A small image captioner, trained from scratch: encoder activation gelu, encoder widths [80, 160, 320].
Rows from block 2 of the text decoder of a small image captioner, named by matrix and row number. Rows with one number belong to one neuron. Each number is 50 + 12 x the weight over its row's rms, rounded and kept within 0 to 99. All counts start at 0.
After each neuron's rows are labels from the 100 texts, of 14848, where the neuron reaches its highest value: "tokens" is the input token at the peak. Only what is clearly more common there than usual is listed. The data: photos with spoken descriptions (Open Images, Localized Narratives).
# fc1: MLP up (decoder.blocks.2.mlp.fc1.weight, 576x192), inputs 96-191
# fc2: MLP down (decoder.blocks.2.mlp.fc2.weight, 192x576, transposed), outputs 96-191

fc1.497:25 36 44 55 53 37 52 58 70 39 64 50 43 53 45 67 61 59 32 41 42 21 55 46 42 35 38 36 48 63 50 16 47 72 62 30 65 38 44 30 57 52 36 64 43 51 49 36 43 59 47 65 38 44 47 25 36 44 44 62 60 52 47 29 49 36 71 69 50 62 60 72 52 47 52 55 52 49 49 41 54 60 53 36 48 48 74 37 45 42 68 30 56 58 52 74
fc2.497:47 77 31 40 38 60 43 46 61 61 55 42 63 39 51 30 55 69 33 37 28 60 58 51 37 71 46 54 37 48 54 57 43 64 35 32 59 50 51 55 49 49 40 57 53 48 48 53 52 40 58 44 42 54 66 53 56 45 49 52 70 32 67 31 63 55 59 51 39 61 30 51 50 42 60 50 61 54 58 62 57 46 41 41 63 61 31 49 48 57 51 53 28 46 51 59
tokens: "is"; "of"; "name"; "swimming"

fc1.116:44 32 65 38 62 44 72 51 51 60 52 41 50 44 53 48 48 42 47 49 55 40 60 50 64 69 62 58 43 58 59 62 27 38 56 30 49 33 24 66 57 62 47 66 41 54 39 42 67 79 64 51 49 32 64 37 45 56 43 59 47 19 68 63 82 32 41 48 62 40 51 40 37 42 45 30 44 60 42 43 15 53 53 38 57 52 44 45 45 52 30 52 50 57 59 53
fc2.116:59 59 50 48 52 55 58 53 47 43 51 36 52 33 43 40 24 45 41 45 58 53 54 50 41 36 45 38 59 52 52 67 57 55 41 59 60 51 32 79 49 52 63 45 41 33 61 52 68 66 56 48 47 71 43 48 68 37 59 48 65 39 24 68 71 66 42 55 68 67 27 36 69 43 36 44 35 32 55 43 56 51 46 64 48 37 45 64 45 50 42 51 27 51 51 56
tokens: "persons"

fc1.6:39 38 43 37 43 52 79 53 49 38 39 35 52 32 43 69 45 62 47 62 49 42 53 51 72 44 38 67 60 49 56 38 50 52 75 64 52 46 41 53 62 28 48 34 50 56 54 43 40 34 49 64 37 41 53 36 42 61 54 52 51 59 30 37 41 74 47 29 56 29 69 62 40 65 45 52 45 68 49 27 22 58 45 63 50 57 58 48 55 64 41 61 54 52 66 40
fc2.6:79 56 65 58 56 48 80 33 50 60 53 69 49 44 18 55 72 40 56 34 39 48 34 71 42 59 43 50 65 35 51 43 46 50 30 79 54 32 43 67 53 61 36 53 53 74 53 48 73 65 55 46 45 38 57 56 68 75 37 67 50 57 62 59 63 58 50 69 51 73 40 34 47 46 57 71 42 32 50 41 52 46 38 37 32 53 35 56 53 37 57 44 46 55 59 28
tokens: "is"; ","; "and"; "helmet"

fc1.358:62 43 34 46 50 46 56 57 43 42 70 60 54 42 58 58 54 63 58 61 36 34 41 42 66 39 44 37 54 37 46 65 48 40 69 51 39 26 49 59 40 44 13 67 53 31 67 51 44 48 55 69 43 18 53 37 55 42 52 44 46 59 42 65 51 41 26 42 41 34 59 41 46 45 36 32 65 59 59 52 68 52 43 40 46 54 74 41 60 54 49 37 49 40 42 56
fc2.358:44 41 63 49 46 54 50 55 73 52 52 37 46 60 30 49 47 43 39 52 60 35 45 56 34 51 47 61 31 76 56 64 62 94 53 62 63 36 47 59 57 56 13 46 49 75 56 66 21 55 51 51 52 60 41 42 46 58 65 52 52 51 47 56 23 49 57 51 49 50 57 26 60 61 58 38 47 55 41 63 60 37 54 41 30 44 57 45 36 46 62 42 68 44 56 41
tokens: "is"; "i"; "door"; "of"

fc1.553:47 46 52 43 33 45 19 55 62 41 20 42 65 69 50 52 64 75 58 60 42 36 49 57 62 53 49 60 54 34 36 57 13 54 32 35 32 53 48 59 54 63 52 47 43 33 54 46 51 25 57 56 44 30 57 44 65 61 52 45 31 47 52 77 62 35 53 47 53 58 65 47 33 46 68 45 56 54 56 53 53 48 45 37 67 67 53 49 53 51 47 54 43 57 32 36
fc2.553:51 47 79 41 37 46 50 44 48 39 53 34 46 61 53 58 67 65 80 55 45 45 37 73 63 35 56 89 56 53 57 44 35 42 52 50 54 59 55 45 39 51 35 72 63 24 39 63 41 45 60 56 71 70 47 50 58 57 47 42 73 61 53 33 46 44 45 52 52 28 65 55 56 46 64 48 47 51 70 73 51 35 38 38 19 39 43 27 28 56 50 49 65 42 39 39
tokens: "can"; "fencing"

fc1.514:51 51 57 59 45 58 49 50 52 37 55 35 43 55 66 30 58 45 47 69 48 50 63 51 70 44 58 81 47 34 26 38 44 59 31 34 65 24 54 60 54 71 60 50 56 49 57 40 40 63 47 67 48 52 47 38 44 75 58 36 50 63 54 57 45 42 46 36 63 24 47 40 40 45 38 43 60 42 30 36 62 78 27 46 69 54 48 58 49 67 68 61 56 32 46 52
fc2.514:52 43 41 36 51 32 60 31 55 57 48 39 47 55 34 57 52 56 53 43 59 56 43 47 42 70 57 53 44 52 74 47 57 62 47 49 35 70 46 62 29 49 47 64 51 45 61 76 58 42 57 63 46 61 23 29 50 67 38 44 51 53 57 36 58 57 66 47 48 74 52 73 50 36 32 52 43 35 69 34 49 37 50 66 26 70 55 51 31 38 45 52 61 41 56 41
tokens: "is"; "and"; "flower"

fc1.361:20 49 27 40 45 37 45 55 55 32 57 65 53 51 38 41 39 42 59 61 56 42 48 57 45 66 34 48 52 28 65 62 49 65 54 35 41 48 42 53 53 30 55 49 42 27 45 44 56 30 51 57 18 37 48 42 50 46 46 43 46 61 34 39 48 35 46 45 29 56 43 65 43 55 55 52 42 60 53 32 45 65 55 53 54 54 35 50 40 45 66 36 78 43 68 49
fc2.361:53 52 52 72 48 42 51 48 59 45 57 71 41 54 49 29 69 57 35 44 44 43 76 69 62 61 62 43 31 48 52 45 52 42 35 69 54 44 57 64 55 85 54 72 62 65 50 52 27 55 53 59 27 36 46 56 51 62 46 63 44 31 39 39 46 42 39 44 48 57 56 54 28 43 26 44 45 47 39 54 57 52 52 66 50 67 30 69 65 48 32 64 56 52 28 55
tokens: ","; "group"

fc1.424:64 71 27 73 69 53 48 69 53 30 67 41 42 43 36 62 54 57 62 75 60 45 52 29 51 53 29 22 51 40 32 40 44 45 44 42 45 40 58 42 67 59 60 32 57 37 74 55 46 58 55 79 43 40 61 30 59 60 38 49 50 51 51 64 59 32 42 45 53 46 47 59 44 35 29 49 55 72 63 53 53 51 35 35 60 58 45 25 52 63 69 45 37 41 82 43
fc2.424:49 50 48 25 46 55 59 35 60 42 45 44 82 47 75 58 59 49 57 43 30 56 20 42 58 58 58 56 43 60 54 40 24 66 53 48 60 47 57 42 58 56 39 72 48 64 28 39 29 43 48 36 36 62 57 79 54 38 56 54 50 48 52 47 66 44 43 50 39 34 30 32 54 77 50 57 51 52 49 48 47 49 60 57 55 47 52 54 37 49 46 46 44 49 42 55
tokens: "is"; "some"

fc1.407:57 35 69 42 33 59 45 74 49 40 68 35 35 48 58 54 45 61 60 51 47 43 61 65 51 36 37 52 49 62 24 48 51 49 75 53 49 47 56 60 49 61 51 53 48 29 37 43 34 64 66 48 57 35 44 62 22 65 73 52 49 56 37 51 59 37 56 52 43 51 67 58 40 52 44 39 63 57 43 29 78 46 65 43 39 34 45 28 64 50 60 29 63 38 46 42
fc2.407:42 40 50 41 65 60 54 37 48 42 51 53 43 45 57 70 58 49 46 48 46 75 43 43 47 55 28 52 42 50 42 48 45 66 72 50 47 41 59 53 66 55 52 38 47 54 79 59 40 56 36 66 30 46 57 43 56 59 45 40 30 51 48 68 65 56 52 51 71 57 42 70 63 43 41 52 35 52 66 43 55 47 54 52 64 64 48 37 71 74 61 40 70 36 39 51
tokens: "chair"; "chairs"

fc1.342:73 37 33 44 49 77 80 60 53 38 42 58 29 30 33 35 62 33 37 47 38 73 30 32 70 64 47 48 39 58 60 41 47 50 31 45 52 50 45 64 62 40 57 55 40 64 32 39 49 42 40 47 44 40 59 41 34 40 50 33 49 44 38 70 43 49 39 45 31 56 37 45 42 40 41 41 61 66 36 51 48 45 37 45 57 64 45 55 66 34 65 76 40 57 65 64
fc2.342:39 42 63 48 62 41 40 45 35 51 60 52 58 81 45 43 54 48 51 51 54 39 18 41 41 66 42 38 46 47 50 12 70 56 41 42 30 68 48 29 34 53 55 64 62 60 57 71 50 25 77 58 47 51 45 57 63 37 54 57 79 46 35 55 63 46 66 52 68 43 60 50 45 38 60 55 62 41 41 57 48 54 51 48 32 46 60 63 47 56 41 65 64 42 57 28
tokens: "wall"; "are"

fc1.309:43 43 41 57 26 49 78 72 52 49 53 79 33 64 51 45 67 34 64 48 64 49 64 58 59 65 36 45 34 35 44 28 26 42 60 40 58 55 37 39 35 39 50 59 40 65 42 21 63 42 40 49 44 46 40 54 62 41 42 46 59 44 54 51 44 34 45 33 50 49 27 55 49 63 47 48 44 50 41 61 45 71 58 47 39 62 42 28 61 68 66 41 36 37 47 66
fc2.309:41 51 41 49 36 77 46 66 59 31 63 75 47 52 50 56 58 56 46 40 38 43 64 57 62 67 64 39 30 66 45 46 32 55 35 44 53 45 32 46 59 51 39 45 39 33 38 50 65 50 53 48 27 24 63 55 44 39 45 50 36 41 65 46 63 45 63 47 48 74 54 50 25 46 28 40 60 51 60 59 58 53 52 50 55 56 46 54 62 30 62 62 64 60 46 61
tokens: ","; "we"

fc1.310:31 40 70 47 65 37 52 66 68 41 72 51 47 30 67 49 56 54 54 60 17 36 55 47 46 59 42 55 41 66 53 52 53 64 50 47 60 64 38 50 58 70 38 47 58 41 43 40 43 43 52 57 53 51 57 41 41 69 47 46 41 35 53 63 53 49 61 64 53 57 56 57 46 45 46 43 52 43 63 48 57 54 34 46 66 51 41 51 59 36 47 47 70 39 79 40
fc2.310:73 67 49 68 56 80 48 41 34 62 52 51 53 45 32 47 62 59 68 57 53 68 49 45 52 61 39 52 50 46 50 48 61 40 57 40 55 42 48 49 52 32 42 44 46 36 58 25 38 59 56 51 66 42 11 50 64 48 46 47 30 25 50 68 51 56 48 31 56 46 56 42 55 72 60 64 47 51 66 38 58 62 75 50 22 48 49 60 64 28 75 40 58 55 50 44
tokens: "persons"; "people"; "boys"; "men"

fc1.43:50 43 39 75 33 49 59 73 58 46 43 33 42 48 42 50 54 60 68 58 47 58 54 48 57 44 46 41 43 42 34 39 25 56 33 51 46 37 57 53 67 54 37 48 36 48 58 63 52 28 40 46 41 24 37 58 50 54 40 44 34 49 41 65 48 49 54 56 34 51 71 40 35 61 57 60 53 53 16 45 58 61 63 41 32 35 45 35 73 39 56 50 51 54 53 47
fc2.43:60 36 57 37 67 43 40 47 60 61 68 79 37 38 55 57 53 56 44 44 45 48 63 56 59 48 76 60 47 32 40 55 50 45 64 59 47 26 30 57 59 51 60 59 63 38 46 52 51 48 35 56 47 50 38 65 74 53 40 29 63 33 79 59 59 43 49 64 38 62 51 42 25 82 50 21 50 32 51 63 70 39 58 60 49 61 56 51 49 47 54 64 56 50 57 61
tokens: "vegetables"; "of"; "hands"; "smiling"

fc1.204:51 55 46 40 47 37 43 60 61 52 65 67 57 62 44 56 57 57 52 46 25 38 52 41 51 38 35 52 39 46 54 64 67 49 73 44 23 51 42 64 46 45 51 66 47 65 37 41 60 51 64 30 65 42 85 44 45 59 63 40 56 43 55 42 51 69 38 51 67 44 57 40 47 48 44 42 59 58 47 21 51 54 56 35 74 60 37 32 59 33 39 26 34 48 75 51
fc2.204:56 58 38 53 43 65 58 58 58 23 44 32 59 53 33 53 70 57 47 39 51 35 51 44 31 61 60 56 55 44 35 64 53 47 75 59 32 53 64 54 47 62 52 41 82 26 40 53 52 61 51 43 44 54 47 36 57 61 33 60 57 28 42 54 41 44 50 42 47 40 55 51 58 53 68 54 58 31 45 42 63 45 35 36 44 49 53 59 48 56 40 64 57 81 28 23
tokens: "traffic"; "ceiling"; "street"; "slightly"

fc1.153:41 35 47 46 65 22 55 52 48 66 45 62 51 41 73 48 52 61 55 55 23 38 63 46 72 55 54 58 50 49 56 45 55 36 32 45 32 40 37 56 36 53 69 37 43 31 23 46 33 53 73 42 44 48 47 46 40 70 61 47 46 51 48 24 65 52 47 67 46 46 45 46 50 54 44 45 77 51 52 47 57 72 34 53 61 55 37 26 54 57 41 39 53 52 67 70
fc2.153:43 34 45 59 31 44 52 39 41 51 72 62 53 86 42 48 74 59 51 47 46 55 43 62 53 45 36 38 33 30 54 38 49 44 51 64 52 46 52 43 45 85 45 43 45 76 62 49 53 55 36 53 44 57 27 27 40 55 61 56 62 43 44 37 49 52 63 62 39 49 50 39 45 43 55 51 70 67 66 50 54 48 55 42 42 48 55 49 53 50 65 66 39 41 48 46
tokens: ","; "gray"; "id"; "walking"

fc1.447:48 53 57 49 49 41 54 57 52 56 64 43 35 53 45 57 57 58 54 49 48 39 53 38 42 64 47 43 37 31 51 37 54 38 56 75 48 63 52 45 53 59 56 41 36 40 34 38 65 41 60 63 35 46 60 51 59 57 38 61 33 56 68 55 57 45 35 33 66 47 50 50 56 40 36 33 45 56 54 54 59 44 25 27 50 44 49 40 48 46 67 47 51 81 72 62
fc2.447:58 78 44 45 31 56 48 78 56 49 59 36 51 21 56 43 50 28 59 58 46 34 60 73 64 48 41 48 43 38 62 59 59 42 61 23 49 42 54 46 46 42 59 58 47 37 52 65 53 55 49 37 26 53 52 51 40 28 77 37 48 61 55 57 67 68 41 18 50 57 48 51 43 47 45 58 53 47 44 53 54 36 62 52 54 25 43 53 66 44 54 50 51 57 39 51
tokens: "the"; ","; "small"

fc1.428:34 53 39 40 51 22 69 60 50 30 50 61 54 29 62 48 45 51 58 55 67 31 46 60 52 49 18 28 58 51 56 31 29 72 42 60 58 40 47 40 65 33 57 37 54 47 49 46 61 58 51 52 39 37 37 57 37 48 71 71 79 44 39 33 77 55 49 39 30 35 34 67 50 42 40 33 79 60 32 35 39 55 48 48 40 52 62 38 72 47 72 49 39 63 39 82
fc2.428:35 41 37 46 46 59 32 58 62 58 70 46 53 37 65 50 49 54 16 43 51 56 59 44 57 59 38 59 60 54 40 52 31 58 52 68 81 59 50 48 38 40 60 57 60 54 56 36 69 41 22 56 44 47 64 61 55 53 45 40 61 45 57 38 48 29 50 40 69 63 56 65 64 60 51 36 59 57 42 45 29 71 34 72 34 63 67 46 22 38 38 46 55 33 60 42
tokens: "chair"; "boat"; "smiling"; "flying"

fc1.555:45 31 44 27 35 51 53 33 37 29 35 53 52 37 64 68 41 40 54 67 49 50 49 31 61 52 54 46 29 67 34 56 39 62 54 47 46 51 41 43 66 73 37 51 50 37 49 40 68 56 35 45 54 46 72 50 66 74 31 64 53 53 48 52 40 59 43 56 21 48 56 67 46 60 52 16 57 43 50 72 44 40 59 59 45 53 36 55 66 63 55 60 54 62 26 64
fc2.555:51 71 38 74 37 53 31 52 64 77 47 44 49 42 53 51 69 77 50 43 38 36 42 55 67 42 60 65 51 63 47 39 45 65 36 37 52 42 55 58 29 51 56 54 59 58 29 54 47 53 51 38 45 43 47 60 27 42 67 40 49 53 46 36 56 56 39 42 52 45 69 23 43 57 49 51 46 36 47 19 71 42 19 36 54 63 37 53 56 25 41 45 40 47 51 55
tokens: "see"; "floor"; "front"; "flowers"

fc1.205:54 34 50 53 47 61 43 42 45 68 55 37 40 42 62 60 69 46 54 65 47 29 49 42 70 56 55 66 59 56 40 47 33 50 62 36 54 39 44 51 48 53 49 52 48 39 57 39 58 52 58 32 62 49 57 75 68 74 66 56 36 49 44 73 37 61 41 41 34 34 55 63 47 49 49 53 43 40 50 26 51 43 52 33 52 37 55 56 35 45 18 53 40 44 66 43
fc2.205:31 60 43 32 57 47 46 45 49 49 38 41 50 63 56 19 61 31 51 54 59 61 59 45 48 55 57 57 27 51 19 63 62 54 60 57 66 53 44 69 47 63 52 64 46 64 52 62 46 63 45 51 27 39 56 50 64 42 61 38 61 48 53 39 60 55 55 60 40 37 25 48 20 62 50 48 43 56 54 57 53 71 51 40 63 49 65 72 41 56 50 46 60 53 40 59
tokens: "see"; "find"; "papers"; "some"

fc1.451:48 39 59 40 56 41 57 74 62 52 54 75 56 46 38 40 53 57 61 44 29 36 61 55 58 44 28 38 37 54 53 32 51 59 56 54 40 34 49 65 51 47 58 51 26 45 53 35 50 41 35 35 46 49 56 32 60 55 43 46 40 45 40 64 48 76 68 35 49 64 70 61 56 40 37 42 44 34 47 36 55 38 60 41 48 36 30 43 49 46 65 50 42 74 59 60
fc2.451:50 55 69 49 64 52 30 46 62 32 45 49 63 36 33 78 55 57 54 77 68 69 36 68 61 58 38 46 47 75 61 31 40 54 58 39 30 38 44 58 48 19 35 49 43 51 44 46 35 58 49 52 67 49 44 64 43 39 31 57 43 66 72 47 56 53 32 53 42 65 47 45 48 13 47 33 46 35 32 55 42 35 54 37 57 62 52 58 55 43 26 53 41 50 39 28
tokens: "can"; "is"; "name"

fc1.129:31 26 71 58 50 66 49 33 49 64 54 48 61 56 51 57 80 50 58 53 33 38 45 47 59 33 49 57 62 55 47 57 58 26 40 42 47 53 28 52 60 50 62 51 23 37 44 50 54 54 32 40 36 37 68 58 58 45 64 57 50 40 56 53 48 53 68 43 42 42 71 55 51 51 49 34 58 68 52 55 47 61 46 49 45 54 40 51 58 39 43 47 60 48 47 61
fc2.129:28 47 44 37 47 23 47 35 66 55 46 38 49 63 62 50 52 51 41 44 45 43 50 47 62 44 45 51 20 45 52 38 37 59 35 69 64 53 57 52 45 44 55 55 37 34 45 57 35 68 48 52 50 46 43 79 40 35 50 53 46 49 54 52 44 69 42 40 57 38 65 45 55 34 44 53 54 55 50 60 27 50 45 53 50 55 46 35 75 34 47 31 54 38 36 59
tokens: ","; "kid"; "<end>"

fc1.199:40 41 61 32 36 41 50 39 62 72 63 75 62 53 45 59 44 52 41 61 61 48 84 45 45 56 49 62 49 76 71 44 46 47 42 44 37 39 48 54 60 59 43 73 38 69 55 45 73 48 49 40 24 45 54 40 57 38 29 54 49 34 38 53 59 48 36 53 52 55 47 58 49 41 42 56 55 45 36 45 49 38 60 47 46 34 49 28 69 51 33 60 32 54 44 45
fc2.199:65 64 37 59 75 47 47 49 48 32 70 49 26 68 59 41 56 58 59 58 49 43 57 43 27 54 47 57 39 46 39 47 43 44 33 55 46 40 44 49 46 52 49 37 48 52 62 13 48 50 65 55 40 44 69 51 77 51 46 48 54 48 63 43 44 39 61 68 47 40 60 58 33 24 84 66 55 40 44 46 51 26 58 30 38 47 38 36 28 63 16 62 42 48 58 37
tokens: "text"; "numbers"; "white"

fc1.395:47 52 41 33 57 35 67 51 60 37 34 56 53 55 62 63 46 72 37 49 49 52 42 38 75 73 35 56 69 34 60 38 38 52 48 34 49 29 39 49 66 44 47 50 49 48 34 38 60 55 55 44 46 45 49 49 31 45 24 24 41 91 39 69 33 45 67 64 60 49 54 69 59 49 45 51 55 49 39 37 65 53 57 63 31 63 60 56 32 44 41 36 69 49 61 51
fc2.395:68 44 60 34 53 54 25 58 41 46 55 57 21 25 58 66 46 33 39 42 60 51 61 52 67 46 42 65 40 39 55 37 49 68 57 62 53 51 38 35 44 55 43 35 44 64 43 42 41 59 54 33 46 61 52 45 53 38 38 56 52 64 60 56 51 67 21 47 50 42 40 57 59 71 30 47 81 51 43 55 41 31 66 61 50 38 49 34 73 27 76 41 56 32 53 29
tokens: ","; "we"; "some"; "man"

fc1.58:60 38 39 41 50 67 44 48 78 51 39 30 33 62 14 57 66 72 52 51 63 57 44 45 42 60 50 43 29 49 57 51 55 37 38 52 42 49 35 51 50 35 56 45 29 38 34 60 50 69 36 63 58 42 68 35 57 46 55 54 38 50 40 46 46 46 41 57 32 45 48 50 39 48 49 40 66 50 40 40 62 54 44 57 67 36 49 29 50 61 33 36 50 57 56 55
fc2.58:35 42 69 61 32 61 30 57 48 57 53 51 61 70 60 44 57 58 46 41 60 53 41 33 38 51 54 43 42 57 38 41 43 34 50 54 62 57 52 56 37 30 54 61 34 61 42 68 51 52 33 41 40 28 49 56 67 39 63 44 35 68 48 55 45 49 33 39 51 56 59 75 27 60 49 33 52 38 48 55 67 20 42 54 59 62 34 41 40 37 57 58 66 56 63 51
tokens: "chair"; "<end>"; "color"

fc1.517:65 37 34 37 32 61 58 29 58 29 50 53 34 36 48 44 56 45 41 55 42 67 34 49 55 43 23 62 54 62 53 24 41 37 39 63 52 51 52 48 45 68 63 21 57 59 48 40 60 50 53 32 49 48 52 19 44 62 32 66 50 31 33 35 35 40 36 41 49 51 67 69 48 54 40 37 73 56 40 47 52 47 63 51 43 48 49 55 63 60 48 60 51 62 35 55
fc2.517:55 59 56 48 28 39 52 56 52 51 76 60 63 52 43 50 34 57 60 67 56 60 42 46 54 53 64 55 43 64 44 48 47 48 42 63 45 35 72 68 62 40 38 87 62 40 63 58 56 32 42 45 31 43 30 36 71 62 53 30 45 34 60 55 35 54 52 52 49 32 41 55 56 44 25 27 66 52 56 37 54 22 52 32 40 46 44 37 70 61 63 47 45 62 62 51
tokens: "wall"; "her"; "table"; "three"

fc1.474:41 50 52 50 35 53 62 43 58 35 42 55 69 40 38 52 52 40 59 48 36 44 37 57 58 51 64 67 52 57 40 27 52 61 45 26 47 30 46 57 52 59 42 51 48 40 48 15 44 57 51 70 32 53 62 26 31 60 55 42 11 56 66 49 62 56 39 43 29 54 67 80 40 55 44 47 67 60 40 50 65 55 67 53 43 33 44 29 60 49 52 36 32 37 56 81
fc2.474:66 44 38 58 43 55 55 70 45 60 39 44 51 56 65 28 52 42 55 53 53 18 35 37 73 47 46 57 54 65 49 56 49 75 73 40 40 51 35 19 62 47 62 26 44 63 41 62 67 45 75 47 57 40 49 51 45 68 51 32 38 33 44 45 31 55 59 44 50 36 67 45 52 59 47 54 28 62 28 37 59 70 47 42 66 60 57 36 63 63 36 67 33 18 45 51
tokens: "is"; "see"; "next"; "they"

fc1.227:63 64 26 49 54 38 60 44 72 60 45 52 65 69 36 58 39 47 40 48 43 58 49 54 73 46 49 34 50 52 51 43 56 32 37 32 34 35 52 45 52 63 66 44 62 57 49 43 44 56 51 54 48 34 55 54 38 55 32 47 47 68 37 52 46 38 56 59 59 61 40 42 57 39 46 40 53 45 53 47 50 43 33 22 44 53 30 35 61 21 63 46 33 48 46 37
fc2.227:44 44 47 51 71 53 62 39 39 35 52 57 50 19 43 64 55 55 42 55 44 45 49 66 57 68 49 65 63 50 45 68 40 55 51 50 19 27 61 54 37 39 55 37 51 61 59 35 52 51 64 58 45 50 53 35 50 61 44 58 79 27 70 59 48 46 55 43 49 46 50 52 50 47 36 39 61 44 44 67 62 32 68 52 43 40 54 45 67 41 27 51 51 40 42 39
tokens: "the"; "and"; "stand"

fc1.17:45 44 32 56 62 48 37 48 77 69 50 52 70 76 48 62 32 36 44 66 53 42 48 51 50 37 49 39 44 54 49 58 45 47 63 16 54 35 50 29 54 36 58 28 56 25 57 36 51 23 36 48 49 54 33 34 42 61 49 63 36 69 68 35 70 38 60 33 51 41 54 50 43 45 34 51 66 49 40 47 37 38 34 32 46 58 54 54 36 63 69 33 28 67 63 49
fc2.17:62 31 46 33 62 49 67 55 56 50 28 41 52 36 55 63 67 57 37 61 52 47 43 53 43 58 50 64 46 52 50 52 35 55 66 42 62 59 50 58 39 52 58 56 39 62 37 38 64 42 53 46 47 63 35 66 58 62 62 35 46 43 35 54 42 36 58 44 33 38 59 62 49 15 53 51 63 45 45 31 52 36 50 50 62 44 68 62 59 60 57 64 31 61 41 34
tokens: "is"; "."; "sports"; "so"

fc1.269:65 64 50 52 59 33 61 43 41 48 37 78 47 46 54 41 58 55 43 48 42 38 49 57 75 35 36 57 41 45 48 57 28 65 46 44 33 57 50 46 59 62 26 53 54 45 51 34 69 50 52 46 40 57 49 26 48 70 43 57 50 70 85 36 56 33 54 43 48 45 63 53 45 30 55 59 60 36 45 57 53 68 63 54 50 60 66 44 28 40 29 68 50 45 38 54
fc2.269:59 39 59 48 71 40 32 65 66 60 59 38 54 57 58 64 50 46 39 35 24 53 39 46 53 36 51 53 28 47 51 62 49 44 50 76 63 55 47 52 66 18 56 36 45 59 75 76 58 50 58 38 43 59 53 45 54 62 54 68 63 35 54 42 56 30 37 39 62 61 36 41 64 45 52 41 73 37 56 64 67 60 38 36 62 66 53 32 56 29 37 41 31 51 47 52
tokens: "see"; "there"; "i"; "stand"

fc1.536:47 32 47 41 56 51 82 52 54 53 57 64 61 37 35 62 48 49 39 65 35 46 51 55 48 66 46 49 47 55 47 51 37 72 52 53 40 49 40 62 78 48 65 42 36 41 69 34 45 43 49 62 44 33 77 54 51 41 48 49 33 45 34 48 63 44 61 45 29 50 69 56 46 52 40 48 57 69 32 48 48 55 65 33 53 55 24 65 49 45 18 75 58 78 64 59
fc2.536:33 53 53 59 46 42 47 35 28 55 45 61 53 48 45 49 59 46 53 45 39 56 70 36 57 52 48 51 33 70 33 62 76 50 43 74 54 66 66 58 60 48 61 39 55 66 54 55 64 54 31 53 61 45 38 63 70 34 50 47 62 57 53 45 60 47 42 63 51 34 35 30 39 67 56 68 48 39 46 74 39 48 52 50 51 53 32 56 50 44 46 37 41 41 22 47
tokens: "see"; "."; "person"; "image"

fc1.232:40 39 68 58 38 55 50 61 40 42 47 38 50 62 57 38 53 74 47 47 38 43 61 46 69 75 49 58 52 34 37 62 59 60 34 35 49 42 49 25 29 41 39 58 61 67 46 54 52 32 37 25 41 37 52 51 42 57 44 38 52 22 59 30 53 39 35 44 44 57 66 35 37 24 46 50 66 63 63 45 47 54 37 55 40 16 59 46 67 27 51 47 52 53 72 38
fc2.232:39 53 62 58 51 29 43 42 31 29 39 30 31 56 44 54 32 50 60 45 49 52 44 61 62 38 43 56 38 32 45 53 44 85 42 32 63 63 33 56 61 58 55 61 57 39 63 56 59 59 50 52 51 46 45 42 31 51 55 63 71 49 68 64 43 39 56 40 39 27 40 54 65 48 52 57 82 49 49 42 39 73 42 45 46 48 40 36 49 29 58 41 39 55 46 64
tokens: "persons"; "middle"; "t"

fc1.503:33 42 50 62 65 37 58 55 41 44 46 69 64 48 55 56 78 42 39 56 53 56 60 61 53 60 44 42 40 47 41 50 78 64 37 26 53 21 52 62 55 40 57 29 33 49 47 38 62 43 49 49 45 60 76 29 42 39 40 61 25 52 61 44 44 70 58 45 32 46 41 34 40 37 48 50 68 39 66 44 56 51 47 46 64 63 43 33 35 43 41 58 53 74 63 56
fc2.503:57 52 44 53 59 34 37 37 39 23 51 44 65 57 73 82 64 67 45 43 53 51 48 64 49 38 59 38 61 59 62 60 54 48 46 57 47 45 56 53 59 54 70 52 49 39 22 22 56 74 70 57 40 51 42 57 63 38 29 46 52 47 42 49 27 56 43 34 40 36 54 50 53 62 50 55 64 26 56 39 58 41 41 26 70 60 52 36 57 50 56 45 65 69 57 45
tokens: "can"

fc1.278:49 36 53 51 47 68 36 50 41 59 46 37 40 49 45 56 53 52 54 48 64 32 51 55 66 64 36 45 45 53 49 47 45 77 40 48 40 47 56 60 75 64 34 47 52 44 42 46 69 46 64 32 59 60 42 39 71 45 52 42 50 50 37 66 25 57 34 63 51 51 38 67 42 58 46 49 69 52 42 47 17 56 44 38 67 25 59 46 35 43 48 52 39 58 61 32
fc2.278:57 57 40 54 53 56 37 26 52 57 34 78 66 54 65 65 48 32 38 49 49 46 33 46 42 53 67 64 58 57 36 58 53 58 57 45 50 52 53 47 56 36 62 56 29 41 28 35 43 57 66 31 44 55 25 46 50 59 71 47 30 34 36 42 78 51 70 69 56 43 80 69 59 50 54 65 64 24 52 58 25 52 72 38 47 51 75 45 26 39 43 60 49 44 34 30
tokens: ","; "picture"